A small sound classifier, trained from scratch.
Data: trained on acted Russian speech (Dusha), 33.4 epochs.
Rows from block 4, named by matrix and row number. Rows with one number belong to one channel. Each number is 500 + 25 x the weight over its row's rms, rounded and kept within 0 to 999. All counts start at 0. Numbers have three digits each. After the name is the row's rms in percent of the matrix's.
# r30: branch 2 reduce pointwise conv (model.blocks.4.r3.0.weight, 96x192x1x1), inputs 64-127
# b30: branch 2 3x3 conv (model.blocks.4.b3.0.weight, 144x96x3x3, transposed), outputs 8-15, a 3x3 kernel for each
r30.16 100:513554511504449474503460478508499503496492486506510521486488489574488474531500587514513491524517502486456466523516456512523510490481509483539500478468495491516495544505465508514486499476457500
r30.17 101:482525511462547547495497555493519493526481505472513549493490491533537521466557498516493458497501522477512552497516542449516513526517499510505489494486482518509518508501485486487454504527512463
r30.18 101:500523520470474488502511573457457476462507527525466476465514479533512468524498485526434543474478459448521514518493497446479490473488528487502454466496558487512504466519467481509483514574503527
r30.19 100:513508460491503450502496504503503519512475477485489519452467535506462517503504480516500505474509471483500497480498454527510513521507540476487502495506520489500511486473509470447506534478498490
r30.20 104:523480473540462465493475492514496492468491489519466499477487475496526466495513524497473484427485475518499514499510508519452556498506496470499521496499500499508501476511498483525444494483490489
r30.21 102:507512536546513495488504465496495460465491457465536494510472516543474536519508496477501521476499470459542513478524510505520510500531495448503499527499514516508448530457486524470465471526517502
r30.22 102:549481511502500492523506544512503499527537520504498541523503533503506487555479501513518467512494534494483477474481470515483527512498544506458468459526489512488524513504508491468477502539508507
r30.23 100:504504546510501465515501533540507516520462521525493477541532473492503514484497491495506516486478488492527481471486483496505469513503507495492510444504531438495487515494475560465525458491457537
r30.24 097:476504531499475498509471540511452498508495526524525490500480497466487502482560496492505511469442520457486471510541506494490500507524511516506477520516518497497471506499496501484498505497539497
r30.25 101:497444460521480478529508509542519463481484456484489539486505511516463504478503515468493502497495489489499471551530506505484497486505509483497528491543500503532475539511500540477461514462486509
r30.26 096:488491490508452502500533480487539504452484496498506464510559499490493513488511493480492489497462507492550504538542559476521517506503514454511516479524492498493536511473473537452480583488513511
r30.27 102:472511542475494550503523520478466478497495525532486493510484480530518465499471506512548463532509509527495528520513485489471432462528465490481526522476479482474501504496467509454486504481526538
r30.28 099:513544479504519456489508486496543507484549502494488511497511525491519559534493524490551519505499498477504484458529518551445492486459538533509506491495515469521498510475510484538481502489470526
r30.29 095:475516448474470558514497516489489507504459517502493499499476508471492505501525498477471490532505516486504574521504463482500471512495541515505550494529480515499483461471499556540482488517516481
r30.30 105:473531505456501565521503495484518501482505499538494544501429524525500490462496465440528451537503517481481535465514452514515473519508498496504493491477557463520527508512479474508483495541495504
r30.31 096:521508474515500496470486557540511482502491473467454516485460520474548473521480532481519526574500544473530497497496481504485461480482508516473512498503495477496478502528504522492471504523472524
r30.32 100:537507493504487488549505468469498514453471509478529479530557512508501469491535536493497498564499491501510453497498493524493500523476513458472536425489548539456505497503537517556513495500500493
r30.33 102:486540504513488495526479471477524501468480502509487552450451485526489498488506518508500458486575548515510493508518482490521510492556506488506547496505456518487479492493513499532492468465525469
r30.34 104:473495505531519502492521487472518531467472511477494470523494525497476514458493472500552498522452498496514483483465506455455547468491521510450500498522531513517527519502500467512455520502543494
r30.35 101:520480504503500551473531482494498475477481470500497464522512508495514472553514497494487502479504477471566520426492531502502461523490509503478527485535504502470541468501537481502489493481496516
b30.16 094:473561449532505530521480506517494490480508518517494481511477467504529505501492477477558477504532476494513496513481514439463469476496493564466516510484509501505465484499507501544478505519541534491540475454494508513482
b30.17 096:498477519471554518497461515454480514492494510471493535510465520481495515496512504476593479515500486531532516487496463495508509491510525489511511490483512508511513522480525523515531550504536495538523508490514519508482
b30.18 100:503467515503543491527538531520520476495486468474489514473534476493500499505526492541491495486499509517470518469459513500457482528526509566524548513480465489528509523501453547441495478464504520585493501497538460523490
b30.19 099:521503479511492470494493498484505496487503504530514484510491514450461483493498525481495491533483521503517529498462521511494455528525491529473524517495495503457485521477461494531490509471472530535509505495477471569489
b30.20 096:488485488518484507531520504516518532518512478507520523546494490479476500497534493508493495493518499483473448468495479492490486473467503508484459467511526460527507529521513504534518532505449532500539461472486491496539
b30.21 088:500494490509529513497517475469483501510541541450480527533497503465502522485526487499537444468508520496484492486546510474470500495518490447510501485525545525533473540502499467493473527492490547492531520444496497465449
b30.22 097:522502464505508500513456475442479476481487433540481484461529517473490493493497498514500524493525526469553505534457471500512506512490506513501493482503550497470484456492555457532507507476512525504482466526527508506515
b30.23 092:517513503506522517539480538473488517532487474453502550477471485529540542509485473479485499495502486452537474532530493525477503535506528505536479444498540519495500456501532488516475495488516528521453425524492500491465
b30.24 097:491495511496508480494541498503462468483551522478536503520517518480502459514526512495486467442515476514491495531503498484470497492497489493530531526471473542466506513476490557504509576485518507516506511513495509535544
b30.25 091:522479490522523534513476513552584526533519493511524483514499489506514514513562506528485515458521504452490490480486531509509498474519487477493476479488538513484450486541509527507527489504483508515500450497500496481513
b30.26 104:519524522481490515499538508484489465499522495445491487500496511501522490482522533521501540457510451476534517493511485501531505492528490478504518484488504549458499505539519516520515525571536478531430440532464491502533
b30.27 107:486486511463504493489473507467494480493497429523509489531523543530531515496537524478519497476487539487488529519507501515494478517491445519458473495522521524500522497477518451481521498494546502514546489520496487477522
b30.28 107:437566460471479479520509470510501526515507518532526517507514502494487449482458540479503461516492471494535494508464517486526484526509491517519493458507456481486462515507509525493475524477485517458467468484468495481494
b30.29 076:517487483519498496487455526496536494556480498500516454480496511479452539491469533468501537490484528517502513515528531512498510478501514448501514494473508449499491485474507517471510478521487524474423458518481471531516
b30.30 103:497465489530520503524516480511469495516477482466494530471517480496503513508497528538526489490495492506507520460545528483490497487552505544505482511489427501488523484498478502473518501504519474505523513527467486510497
b30.31 096:501514481482488544490514531561556494515485474487502494534486519505520527532473486502497501515455537492491479470455501441511536516520525497586481504505530517505506449524491499543505532518486479520491540510498503482491
b30.32 100:485469500530482522504485484526500506480546473521517538435503497493485524493503500486454527476493477493475495506480476467505460520457493534446509528498484508514485510509499519481492489519468446517493477541498494514486
b30.33 106:467484527488502456496478484488478466501485514513509458451522526522524463476526506499499514511473478523519518524493496485522475479527467515476536493510490497510470524516473482494491477547473503517501484488525500510504
b30.34 118:516478547511475507513514472496498466511492499487468500472526540487505462477473503528470470483521510531460549479483485499484507463546469530492474473516486489518507529524463506509512460513504495478496489514480523474528
b30.35 101:502469473475519526482492506517488467495518542489495491449522495508509511480482531497470498467491502490455514519503453495523492496502515486496490495471504517468486508550462555508459462508486505477535487473549540533470