From a checkpoint of a small sound classifier.
Training: muon at rate 0.024, batches of 128.
Rows from block 4 of a small sound classifier, named by matrix and row number. Rows with one number belong to one channel. Each number is 500 + 25 x the weight over its row's rms, rounded and kept within 0 to 999. All counts start at 0. Numbers have three digits each.
After each channel's rows are labels from the 100 clips, of 14976, where the channel reaches its highest value: "top examples" is what is common among them. Only what is clearly more common there than usual is listed. The data: acted Russian speech (Dusha). In brackets: how many of the 100, against the usual share in percent.
# r30: branch 2 reduce pointwise conv (model.blocks.4.r3.0.weight, 96x192x1x1), inputs 0-191
# b30: branch 2 3x3 conv (model.blocks.4.b3.0.weight, 144x96x3x3, transposed, each kernel summed), outputs 0-143

r30.72:459493519529497491462526522489533545502517462550518501550502583509513494509522510483507519478495444480492475482517518475466531503544518525515477525489492478538483498476488501524486504518515514474523513463521541445454476473455471473498504525477504493475513480513523508545491480465541481504536493516507472521466509502503528470457498510515493518447520519493494494486499522511501516481545455474532495533511503497494542496429470538553498469508507515485478535496509516517495432489501525482486483468470516515494523490485523458527502507516488469482470505488501494474501507479480535496
b30.72:498499538477515467444537476472494492467495505500513491519514473508492440519501495476535492435530484510540524495475492482516488502482534468458508492457542500539497486530434522509474484459489483495564490500498508505536467484495525488515481515482521503461508491454478492485497527473510496462504485533500492478507513535511515537552452515456494506507484495475510489459478518527486553494483492522500489508500455473481533530492520479477487
top examples: emotion: angry (67 vs 18.9)

r30.35:507523473490483491475491493511525483485440489511486516505462542500489482492486502494458494499499520504511457455473483493462533538490520513472540562494483540527516505497481477515517544508533452520480504503500551473531482494498475477481470500497464522512508495514472553514497494487502479504477471566520426492531502502461523490509503478527485535504502470541468501537481502489493481496516502524493515506511503515526465470565547490482546474494523475491524527509489532505533534471542465494486497454472505496538498486484486475499543477491487472476473519507471498524542530545490517473
b30.35:496495502513532531490517480501495457499468500525500462508523494529466484518461482497527546502509527460521511496495460450465474498494476499539501468474460446519460507486531524489472480477489483475445518491528491465545498501476504484520484534496504530455483483491511467480481571470496470559495518511496476469520508547507500526473452471492501448481478540474491481511532499495458526463495491485509501501485504528494492525498491526526493
top examples: emotion: positive (62 vs 18.5)

r30.29:516483524481479476470503490473492545509493474513479484488481504456456495494504540505500511481495500486537516485533503494475530474471474454494542483503468495474544503476488499489459505477506510475516448474470558514497516489489507504459517502493499499476508471492505501525498477471490532505516486504574521504463482500471512495541515505550494529480515499483461471499556540482488517516481455509509539476568533513447482481481548505531505523483490482535497504539462483553444519482479511438479538523513522512503518474499555471509516498512506511495495496513477547498479493522491481482
b30.29:482473499503505516455469490509485511526464485469525468525456500503493472547476492489530472529494497515529529483498488561524472456467494464506497501508485475473462507487502516504457522508503483547460497456585497512470507504504507506539460486513497508497468525462507505501475468506513436513489499514541561511448489505541504540497455485502503486500502495515499491529529534494478488511512493483537517471485470522513495491473478506492457
top examples: emotion: angry (56 vs 18.9)

r30.14:498488540527508526480514505487490473490499531504472520483507500507500544554486487494456532531496504480479547526517552491492526475478536528497480493496481492529449494535523530511445486496521465493513487545488495496523464453459492488491474467513496523474482552500512491501477528497489498471488497448441550509477506502474499491510465495558491535468518552493457504470516532500499531495490529502481501510588494506538480501529443531502542505491515541518494463500478500459482488489483510493506480497510456481469511491491512518448531491491472515486505503476501487507520521488522482472
b30.14:511488538467521501476503484458502493481517517506492497491465477493497483551536535550469510485488514516500476480466421506555482466494551504501507471476520477500524468499506508506527443486472472508498459522498521449489505459484468503518452501456523504485525484524483443476507507515502494505475477466491468509517479524518480474501471491494488511509474490498488450459472469469453476477509517467506483507473498448528502472513496513510492
top examples: emotion: positive (61 vs 18.5)

r30.19:528467508523518463507481532536468469478501472511545598493510479499497497483447545515481458514453489475522463475512501510494534508559538515515494534498506496493506499460470492465474539498522507513508460491503450502496504503503519512475477485489519452467535506462517503504480516500505474509471483500497480498454527510513521507540476487502495506520489500511486473509470447506534478498490524440475533490511559502483488507472504498562490486476467517471498462480480545519553563513532504503524506469510492491503491496503546519502515492497504476476504478525476507489523531521511492507
b30.19:512483472478471491466489485503473519496492473529502500476535455450496485509469508454514460537463473520473523520546522549518515469496491468473489473509534483489498505516503467498482507493486465480515503508488510537544505517517504515542441520521478538485480495443503488500521534503475469467460467471490541552468466527488498484480515492527476486499521467490549490503532496495460492527517501533524438495500510528461486482506488516498491
top examples: emotion: angry (42 vs 18.9)

r30.90:507517520528473491456477545477531465519454515511521505475528501483495485532506500510497506525440544458472487524518457495499488505562479476502498524536472510468526508502536486514505501505557502487473473497524523488475483470498440506533495554512496500504476491490532507505527525504522508462492507511503518460547518510505484481509509518471515519485487547485492518528486460524483480445507498486510469490491495513531494485532495522490471474479507540490580522488536448460528485509478489450519509487493512565481491458524557476501499516491444496525511502493497503493485510480501513479
b30.90:503490473522469501513501456512516500465504486512510498483498516473507462505431553489503514517474449516476470468522466504485509485499512507494518522469526512468500511481470456546494469467494515514526519515505512511507500497454481505495476499428521519488484538474488501492459501527513490527473550505440507520530527490520500508497522485506529482485508527499490511510506461469553475512451501494528558513495546483536505449514501490457536
top examples: emotion: positive (50 vs 18.5)

r30.84:550536539497550507512535518507478524490550511474486480508487489475499508502534523521501520481547485526483522479485493463503536502449518492538503512470489476504530480533505580524499512538484535499490482479489475485489501464528497470524508480496508503483488502459476470464502523477516528460515516532485474500529458514546523507465446494512470516461504480478506524493464511462506518475469513527459563536465498507525489497483540504542477519529516481529498482516475477574537523465509509478504465533493489482487496494469475500467520483479490485485482534520501505474486486477493505474
b30.84:482474501533534479487489496484511483515493450499491501501442524517491517478523497499485527437518527522477531515475476487493523511464500506474501515506479479522464490504510497484450478521471501483486483490509507482470489483481500476493466528471474517487524491457520524474517448482491519491478491508561533553523447485461478456521533467495506505468477507488494497515487434514508515542485509515501486524502475506493439487483528502500585
top examples: emotion: positive (43 vs 18.5)

r30.54:509536498507544512465522474501481510484463533495508523544487487478457493453473487518502542482566478527471469518553526490469514497498519540537538520483479509509490519506454481535469471524497504483500516501475484478500495432511483503495485467526474480476527471518485513548517526483488517511442498488511485499542500470464453528522506484466547491565498513479492562493530496500475484490472474501492455519473512484495526450498500486540506468523476491507511496496500468509470438492473504528472478508523523497488509493495518486480485532480521459491473495537516466489487512482517492483
b30.54:504525485484486505530544537454539493478455449488501500502485527503526545524545470504550529464512486494521473417464537464530478523511508525530494465478447507536466508505522504497524515503482501477515517498485509493536503492543493521517531486490529472491483485520467480477524499458532524510495506510511508493494486537484493497458504450487473537508497470507489533494513497494503451553497500456500497516475496488469487501538485512476476
top examples: emotion: angry (41 vs 18.9)

r30.79:550493490508502513465527502509507563508498506524539476508489524499473506478457493520481502503511527497457552463492466531502499512530494490536506519546511481486489467503512478507524460542507458492483478492504519533532562511544492493508511517513462508470506491456533493567509528469485471502510487471477475490453485487527455529484466469481472471531467468492491506485538528500516450464521495498467490460474449494456481547504443512503504459487478519497483513470484506475524521488513510533512495509473532476494495475532484467492489489507533469563497492487496479514490512512509485510
b30.79:494498488491475476538529491502522460480509503514512506504476509467472541467531472473510524512509494498508491479514506471501467501504466513440489488469488498461532460513480510538508487506505507463528456502458498439453530495462453510520473495539479535498502462488458520487459507463493526510556502469499475526469476469529473464454472471451508526488513494493493496482480492495462465489500482483512492482489489457479464483535479477469503
top examples: emotion: angry (49 vs 18.9)

r30.95:528473471505516466497478547530484515519507518479516486479528540476528506516551451488503515467530519501525505532488476502481500504572485474465517505514503511455483477482525531460498512465477488485509537536488504498477496512466487500523466507497532457506496531478540475515488504472480488556550546549518475525503505493517540514514494478510514498508485494516523485483445512523491522520487477501485502488547471476518490465472526530480472477502473515526484530533448499502461503479529497519432509499493482476420445479511505496502488506511481491519473513454464499498508498479482470497
b30.95:474515493491460489515492460494489507482475488494498484516482499483490489533503505452513465456538531514484470488479442468504468515490493505458547491482479480483500539515489443466490510492457497486497466510521528486492505497513504515515502514465507460493462525482507528478466489505500528477488530551534570458513497496470497523503448472517461470537479499505486489459467495505496517488494466496568517495460440475512487502519509508519527
top examples: emotion: positive (42 vs 18.5); emotion: angry (41 vs 18.9)

r30.12:478493502499466519508522483517493544497519467477502455514480495464515523502481503517485558503469469503449505464500506482477482521505511496545519487470474557533518480497502519496502517492503504501471547512498472469545512471501490491498556496539508524504550483499504495492507509511518485485541471481510475538508465454523506451516445482491498484500486495509513468457464497515532497466531520462482492505502514505489440506504474530519468548487520512510480448514447518497449502519568471497524540541492535551457515494499513478489505484519497509502512452526478511527486519537520485505
b30.12:469482511507487491513532524425471502485483469493513497496469455505472446513507496495533446513506482497511519496514510514523492460466504453528489526487480482527512510526512435506443527534513473523453500483523432462482496479529511448504489537536479517485533469488531510497500483475480531509518482494491492510515476468523502459480493512486509512475497469471493507485475480483511497517510555502473473476502467511485446520515490505465487
top examples: emotion: angry (45 vs 18.9)

r30.52:451516487500549496492520515519516507476517477477505477512525530510481470489512519462486549520544504506508474544521505506466517553501496523509540501437506498465479523481472542502569497469482495517515510473510511491500498482518478467475485506527496475453450482471486481514476512488486500515503480503488465522526514495489485500496513474504540494531535520505497497501517530501438540571472554433478501494535501532491541460508515481472477488471481485508458466463491500519506520470464561547459487491482506493531503504502485477488460492536512485495494483511501482533499489493515481516
b30.52:511543531496498507507455507492452526490519524492489540530468530475511530492517470543494531489475492520467451487494492463488501511538474493503501474455490532504485474522556516516502474504500507483487528517483479473464494531499475502484503480458486491444461486510505483520553499482492502505503455482511461492495486507484496489490451529509509502559485502546495453515502548502490481493517495466496473528520497515492461494499472413526467
top examples: emotion: angry (57 vs 18.9)

r30.47:481469519488565539489468473484461488484463499462536506478519492479449460485507510498543519526569518494489522485491470522473513469508502512452468483504482496479517515478532455501526486535499513469533516513506491498499525513542495475482516533504535492496515490510478454488483520489489481490506482471494497501494483502458512461534451483485461505498514542474490473463475466469462517503496480537472489483521485509503485533442463475485519543529513514484523501502491510531473460517528463526507463523520476485532499456504534460535508531494501497489556501533553533496508500478509523501
b30.47:460544521488518461506464518463485501492524482492544507491521478540483473484499528488460468464474525476533473437469494455550483484505497497517486487519493475499476533524467537444492480520537483491497482478505485531525481508488524478490519529500495503513506504514464486483544466482486491496533494491476520472488488547489480506511494491539493536466517449516499472485531499476468466481489504504487511523531509475514491490449493563472550
top examples: emotion: positive (45 vs 18.5); emotion: angry (39 vs 18.9)

r30.71:464510534487506458499485493521444479479528497508499474510487504496488468479505516478494484540484471513563471506495502506505472540495475513499500534535513497501496510462541488499494460495500536478497516562524512494495516501477520479450494500485489556512478506491480492524487473509472549516499505498495521519532442470530488480502484513498534511490528511504464472491473536521467532509490527504539509562501490511542519434453468518513488509471485451472566499512539536471479485535487518465498512510480478492457532478518481517515498516514492534470478505501553468523540483491502510537
b30.71:472529501466462511506527516546482519523506496507491485493497500474499462489487485510492490499442456470466519511451497484485502459460458463503553431531491481481479552478506509508549513501489506504516523527504474517527461487491512492493486533492468441486465487460508514537485536484550462513490451483501500458481496482489456478522495511492477498495538514512516489528510479489474460507484488514514502507525532486503495513500548461466487
top examples: emotion: angry (49 vs 18.9)

r30.51:517492472549486481518484519458500483523477534510485510501507490506469489524508514471496477552479477529519480561508498501486484438511468485479515529543509518466505503481497510494519493533488548481514492478475545497467502501513490492495526516467512524552480467501441511459521501491478509526523527553490515487516456491500495551541488510510483474457494551486512528495486469488493491550527512508492524563492458470473548497480490517471496512462497490478480516504441508500486458511552482518513540504507544473507506487507553475509521519511475506482456520509467466492511486527504503472
b30.51:499445494488518481511473488522538520490508491505487492458500480489490476515492453484468485539488520547505479460517507492498502465483466502498474483509499473459516547484485456480454490505531521485493514485530477477507515542483517522472484504456512488498483486449486475485493474549468446527457521536502522476495485505477478503512520501543529462468481532490533507508507536463527508499489465522521511495489495529546545471448499497532552
top examples: emotion: positive (45 vs 18.5)

r30.34:506528466468511551518475518513519461510526559551471478485545487449496481519494488525465515476501500546544506478510513523507488555490554515459463516515496517536517480494486482468500512466561541473495505531519502492521487472518531467472511477494470523494525497476514458493472500552498522452498496514483483465506455455547468491521510450500498522531513517527519502500467512455520502543494453469512504515510529507483508509450520465493538490488504506500493490485497524528506507500471483487495518484449459491507500498482458501507472492491510498497538500471479476450498472505478504508
b30.34:481497485501474519504495512471480508469495508492474478494526475483507454501491501504472485485501470474500459504449484513503455481518516565569484505513470468567487469504505479540455530511496504540486522492461462530482494532532515473471475524498490488484512530476498448491471554486490489471524447475460469504483516485504474507472491496510461465500525494510511463526514496539510525525472488513486500506477449509480477486527505510460479
top examples: emotion: angry (46 vs 18.9); emotion: positive (38 vs 18.5)

r30.55:534502473544491515530495560465508521498461493494512487486507503510506495487508516499506472497503480516524507507467450459536510470497493536498541520529514496503533503478510517485502499497501512523474494515492536551459453494509464466488507520503516512488533468511503469488497465509489506482543463532525514593487457479465480531516490501552473478549503526453507493481443468531453436480535502537492521496459523517521501506484524475579503498510486519535485491500522477488499462496473520515513533515522473492472489478498490497537484492517498502513502538502473523528508489526489482484
b30.55:498483534462515513469490489525489487452484513521504488464474506491460443500544484510475501462491513505512472462519508505492490485438477490460479532513508479481528533476449436522496502487447530491473512497503528502513486485508563486493499499459498482457491499471519475548464496553505514504485466504490547508504507497567504515498497477494559508492535514506509522497526472507513497515513461489525509508468495504518487479506473505447519
top examples: emotion: positive (56 vs 18.5)

r30.33:506491537487462514456508489509543510515498487534502486499555466486501567517525531536527510489451492542538544506535488534500471489471516522499502494528508545507485519476475488517484527450468524486540504513488495526479471477524501468480502509487552450451485526489498488506518508500458486575548515510493508518482490521510492556506488506547496505456518487479492493513499532492468465525469494479502490503486520504458507453508542430507502454498489466515469464548489512499486495494487522506536486517484453518496502493522498510500490505488459499523531477489525522498481521503505507481
b30.33:481468503509451490506496454465507513488499491512494498492522500501478488506507489492540497447485530465512509518488481507529472509489504510533464480479481571550466478486458471505495485476485497505496493506478475533508504517477498492475425531477477457527505483483497470518488426512447499455475477497460487500514439478523469483466519513522502480501481498507491510485462492532472458490492495516471504453500500492474479474485547526465487
top examples: emotion: angry (53 vs 18.9)

r30.49:525521465455514529455502468488540504508552521508503501501537468486497500462526469434526518473449455495504537518500472499493483512487468510514475492497540529522507499450513499509513527503552490536517491495501521476497475511472528494535536499506530476513488494472435458506496522499465529513528508492510486547493523495473508511526454529461523508476470546518564502500491463502526503492496540520493495489519510484517528556557499519539528463455519520485484472496486539504515508522489446516511507467486539481506508513463503495486508495486504524496490521500465515553504489483501506499
b30.49:542471507462511505514536530493520454535484497494510522513516527523491483523467500508444475519475501551487483535548512503505495505477509459546491479510526472464479551538474476491515450524464552507487496522489489535515493511505549490482468517514521513490463505492496506485479472553495462488501495516463498502451519467513479488507510504487475525507536488510459493512492442496551517469519537505479470449481509475491484479506507498530482
top examples: emotion: positive (50 vs 18.5)

r30.78:483545487504482491508517489486489497499517466449498488510496495530469518527506491487486481496494476508523558470489491530486480536511511533515506525508470521465494474506473492532494515472513504534499506539521485504473476489473500511499509525522497500485471548525506531500527463511487464520532459439517481503526526496511525440494495468520502519439522474451460475524474563517528521522515560531492517521435503521501536533496521491504462511514503515489519490532510539488485502498491535518528533523499485509457463473502464443490479480481519487520539448475493470480473518533521469497
b30.78:441504472495443478487495499537489502493490459503482482494496505531491478527485543507511478497518453528545491464518482479522490484527483484474469463474493537516485463497508485518472497530527507507486520445554482522471515496511520485503504518504503493467470456502495499509497468475435564566496456495491524484539488447505480506515501463522481476523513546517512468440502507521471497472480515503512516512528490515509477513507521523507497
top examples: emotion: angry (54 vs 18.9)

r30.39:444511467480462499524534493499444493547526533537528510501526524490513531469480539496509528507507508492567476550518527475501503467479503504527504504504492484498524528479488478544498523534488532492516531508492444541498475461512514512475512546487535486516540524498490457515513518513489473541478471516513511502478477517486522514489492490514551473447507479527425500491492510476508473481529538524500522502474512497477499486526458521480530481504518486546471515511494473411493507471467496503486502477527522501565508480509515517497490496480505486519477505527473478519488515497498491477
b30.39:482501499455486509509506547494518506505530526480481511502485485485506522518513493485463533485516527562448494488551507495513492475477479492489499500461520503454496514487478466534474524462506500496502457505485470498501507539479506451482533472501517498513494515478492520506507485504455478419454452477462518507470461510528478520496477462506510484474479505551530555496516508456521525528532505510489441462497482485509476509492490468524485
top examples: emotion: angry (47 vs 18.9)

r30.3:523460503464528514511540499510470494522550473472457492514515475506513470511507518506502495522535483460566492509508496477518496479548524484533526503479529497524522475474474532513505544497473506518467506435510458518567493538481503510492466531463508536498527471518447492480501520521495504461510540509574521500441478486469480471524502482507507443508518481477475509503477520483499505483544513494446459470510501474500490501499478507560496501490497494503494493479545488475470465514557522496487483529484464483486473468487478499495501473503481498523472486479507504515489515481495510489
b30.3:482501501497506528473496549505511531508461507506491478504460521510509480505499466522472481517518519543495502482526486554565500522470526515472475493515522489501534552510510475480555521507491498506479521520512480517475538492518496485479459460479523528542483519450543508532495435526506524437524490494492495501515429488487499504484503514511473515551531509522533513499477458489517486522510533501472448481508532490512480500519490522496519
top examples: emotion: angry (40 vs 18.9); emotion: positive (39 vs 18.5)

r30.76:500468525525504524507464465513493507533496519490520506466488482488456491466512527532472532478516498515490454459516522489507485513545483484530507490529544446508498540530482459525510524510474454462494497530498512498454458518486512496498504562475472514533449468500471473507488529497509520477477527475496524547475556494481515461515518512555497524483525523445501452519511540514493491514507506525553516515497526448492477473532493518527510486475542535503465533528494491546510481465486501503498485532486469469524482493509498479486491475505512501531524488520516499513471522485538495527
b30.76:487486488526488502515458503500478463470526541483500503518477522480530520479524457512531525491506488488506518490517497549505496523509474504477519479492538479538534524483447530485505506495521500472499506485503547500497497467496500470469501489483476460503501515557488492486560512528484491475495469494457466427518478543520483491468497524489488506475495467479458529481535498475485525467509479495508474487524448464462557493502546485481548
top examples: emotion: positive (57 vs 18.5)

r30.28:509552499501481498480458497489454511463480494516510502538518438508507492485520521512494536490512495490512482503564480522503478548526523522490511470487511488496455522509463521470525512510453426513544479504519456489508486496543507484549502494488511497511525491519559534493524490551519505499498477504484458529518551445492486459538533509506491495515469521498510475510484538481502489470526544489501483585459486499476508503486542528524506474489460489481472513528456486514509478499562465503513492493524503503489525488482484511499513472490503530486507474480493503496488504460490480507
b30.28:487522500441521520501467464549478482503460503445517494497466522543522508465473525484463451505528483493536490455532522472503499504511472504481466540486520487507488450503492461512462496445518473529515518486494511552493476489476531482479499515484499503472537529508459502517486498488455517511470450507502515483486549528499465465455494469491503514513471488495487483473527514539484508500503491508478503522488444539486476510520512506508473
top examples: emotion: angry (47 vs 18.9)

r30.66:495488496512507530465537513506507492466535507543498501530522524501493487495496531458544496470444502495542458514513467493527516464525517495507481500522510484479519542522530494469462487496492495502498492514508444477482515520481524532477470495429485457508503493521480499527493463489526522495448543493514523510508518516507456479461483491509501500473569453531494491494502534471513535516516528471479484462471499507471485493444481571543452514517464582522515491500526494493489519499484491548501488497493512462495533504501473483513509498462509506528497523471516501495479509491499474480
b30.66:527508508464504501501522541500506474545476494483490508472471494530525483535518532511489466499522518507497450473468509513472508499505505498501500462442511533542513493488472525496443460469464474521495530557445484480516505476534538476520481483487515472491463519508436493497500492501470491479498488537469533492461520465506496543499495472467494540465486467502489478501526472467505510509520515476495486480496512442529515515473535477492541
top examples: emotion: angry (49 vs 18.9); emotion: positive (38 vs 18.5)

r30.94:514522482494533508506470470486509495488523510497509556504499463494461484474488529493489477505463501503493494480515509531464476542484478459497460464502506449539496493462466484527505527521468498511498483494493535526496487484491509509516480489513510480513475507488499515502465490485535495476487500518483518489504516517512494527481514502452533536488523475532469466529482525479478487484499534544494523477479467550563523488533489490541543515507533498485498511568560482509458493549454496506528462505446448520501467527529510456487507490524492474520448486466481496537533500502471454507
b30.94:521506493476519527476507504506501458510511465511467469529500449506472466530485526513459524534516498528462492481491559521520506494493506513463487460504459507499470545510465496495469494510506519492473535498511473507513455505455499504519485513547532481525466502467510513479502525560502456503485467496513531514511474480546502487485475507509481490427512534513526484517556482485484505547508512466490485470484547529531512478496496488480539
top examples: emotion: positive (42 vs 18.5)

r30.27:525512529486467496488547552460479503562529491491493446497520436532518519505493552477524475535512493481499476525467459491491495489529513465529469523460525514508521502505526455493491484498487521472511542475494550503523520478466478497495525532486493510484480530518465499471506512548463532509509527495528520513485489471432462528465490481526522476479482474501504496467509454486504481526538501527488504558500498483522464521512532505505519506488449488493465477496508473513504519496487529520482475517479512483501478507487500451508505492521512479476489528503500464464507514467474569499
b30.27:480513479514519485516490473463571500490511495516505506503481512473525455488524464514571512492512489525464502502487496505475512519474534474503453470472482494487560520461511482484536484473494523497465451482511493478533485537481485507496459483454509506498472499475481511522507499540478484461443504544488481486541507466495500532535519543528529494530500512503494525484463483497541509496511526545488498501493554503545475470481478513492502
top examples: emotion: positive (56 vs 18.5)

r30.38:500467540523534497551529524493503524487523496484460483507463491513491492478488460530513476485466481482547488510528502503512499461485520492497475468507498492517505522517474503472467463526525493540524470502484438520524523567515508550490522513491496526557519514519512497471576487510513487462469478533490491475544520488531504509500508518513497485467506520460560482504495573450506465480492474458504484491492512498526490494512528485510487436514499472487485489492471445488533503536510524463458501498532505534505481472454477500485511482504484510493514504496505466471479502492525498490
b30.38:485490485485480489523506563526501537490497485514485506441486481486461479449491489460512484500504487490482504467529465532478513512515502510506487549472523494498501519481483477521538491478446545480507501481480562529484519443474547487509519500513480518530493524524464509472497445481531491519477507509494519490499515486508518456481508479556536474517487462523488544493513502510515479448505513509504484491492539515460516457523469549505486
top examples: emotion: positive (48 vs 18.5)

r30.30:470545471506511562502476480523503512500486529477527506481514522498483481534479468503496481479494522484516495502509554485517490537479495503485541482487538513596472491519489480463478482534525514473531505456501565521503495484518501482505499538494544501429524525500490462496465440528451537503517481481535465514452514515473519508498496504493491477557463520527508512479474508483495541495504496485490496507479447522517519521504515475527488503535485480505463499524540476478496500519457492509518499488504453501483480521493537516495504513519490476481462460520489521503519468494498476463
b30.30:512519486495519511492511508479505522517489492501483498510522478533493491513508481504504512509491514497582468497495518544537455509497471545468499511475478499449485469492482520482419491506496481526531462512485514518551501497491456492483523491493531513517504438486502475470475523519537472475473478442561483484445506539469493497489474471514527520492523508510521508483513495507453508520486514512457458502486463516487533489507516480511456
top examples: emotion: positive (58 vs 18.5)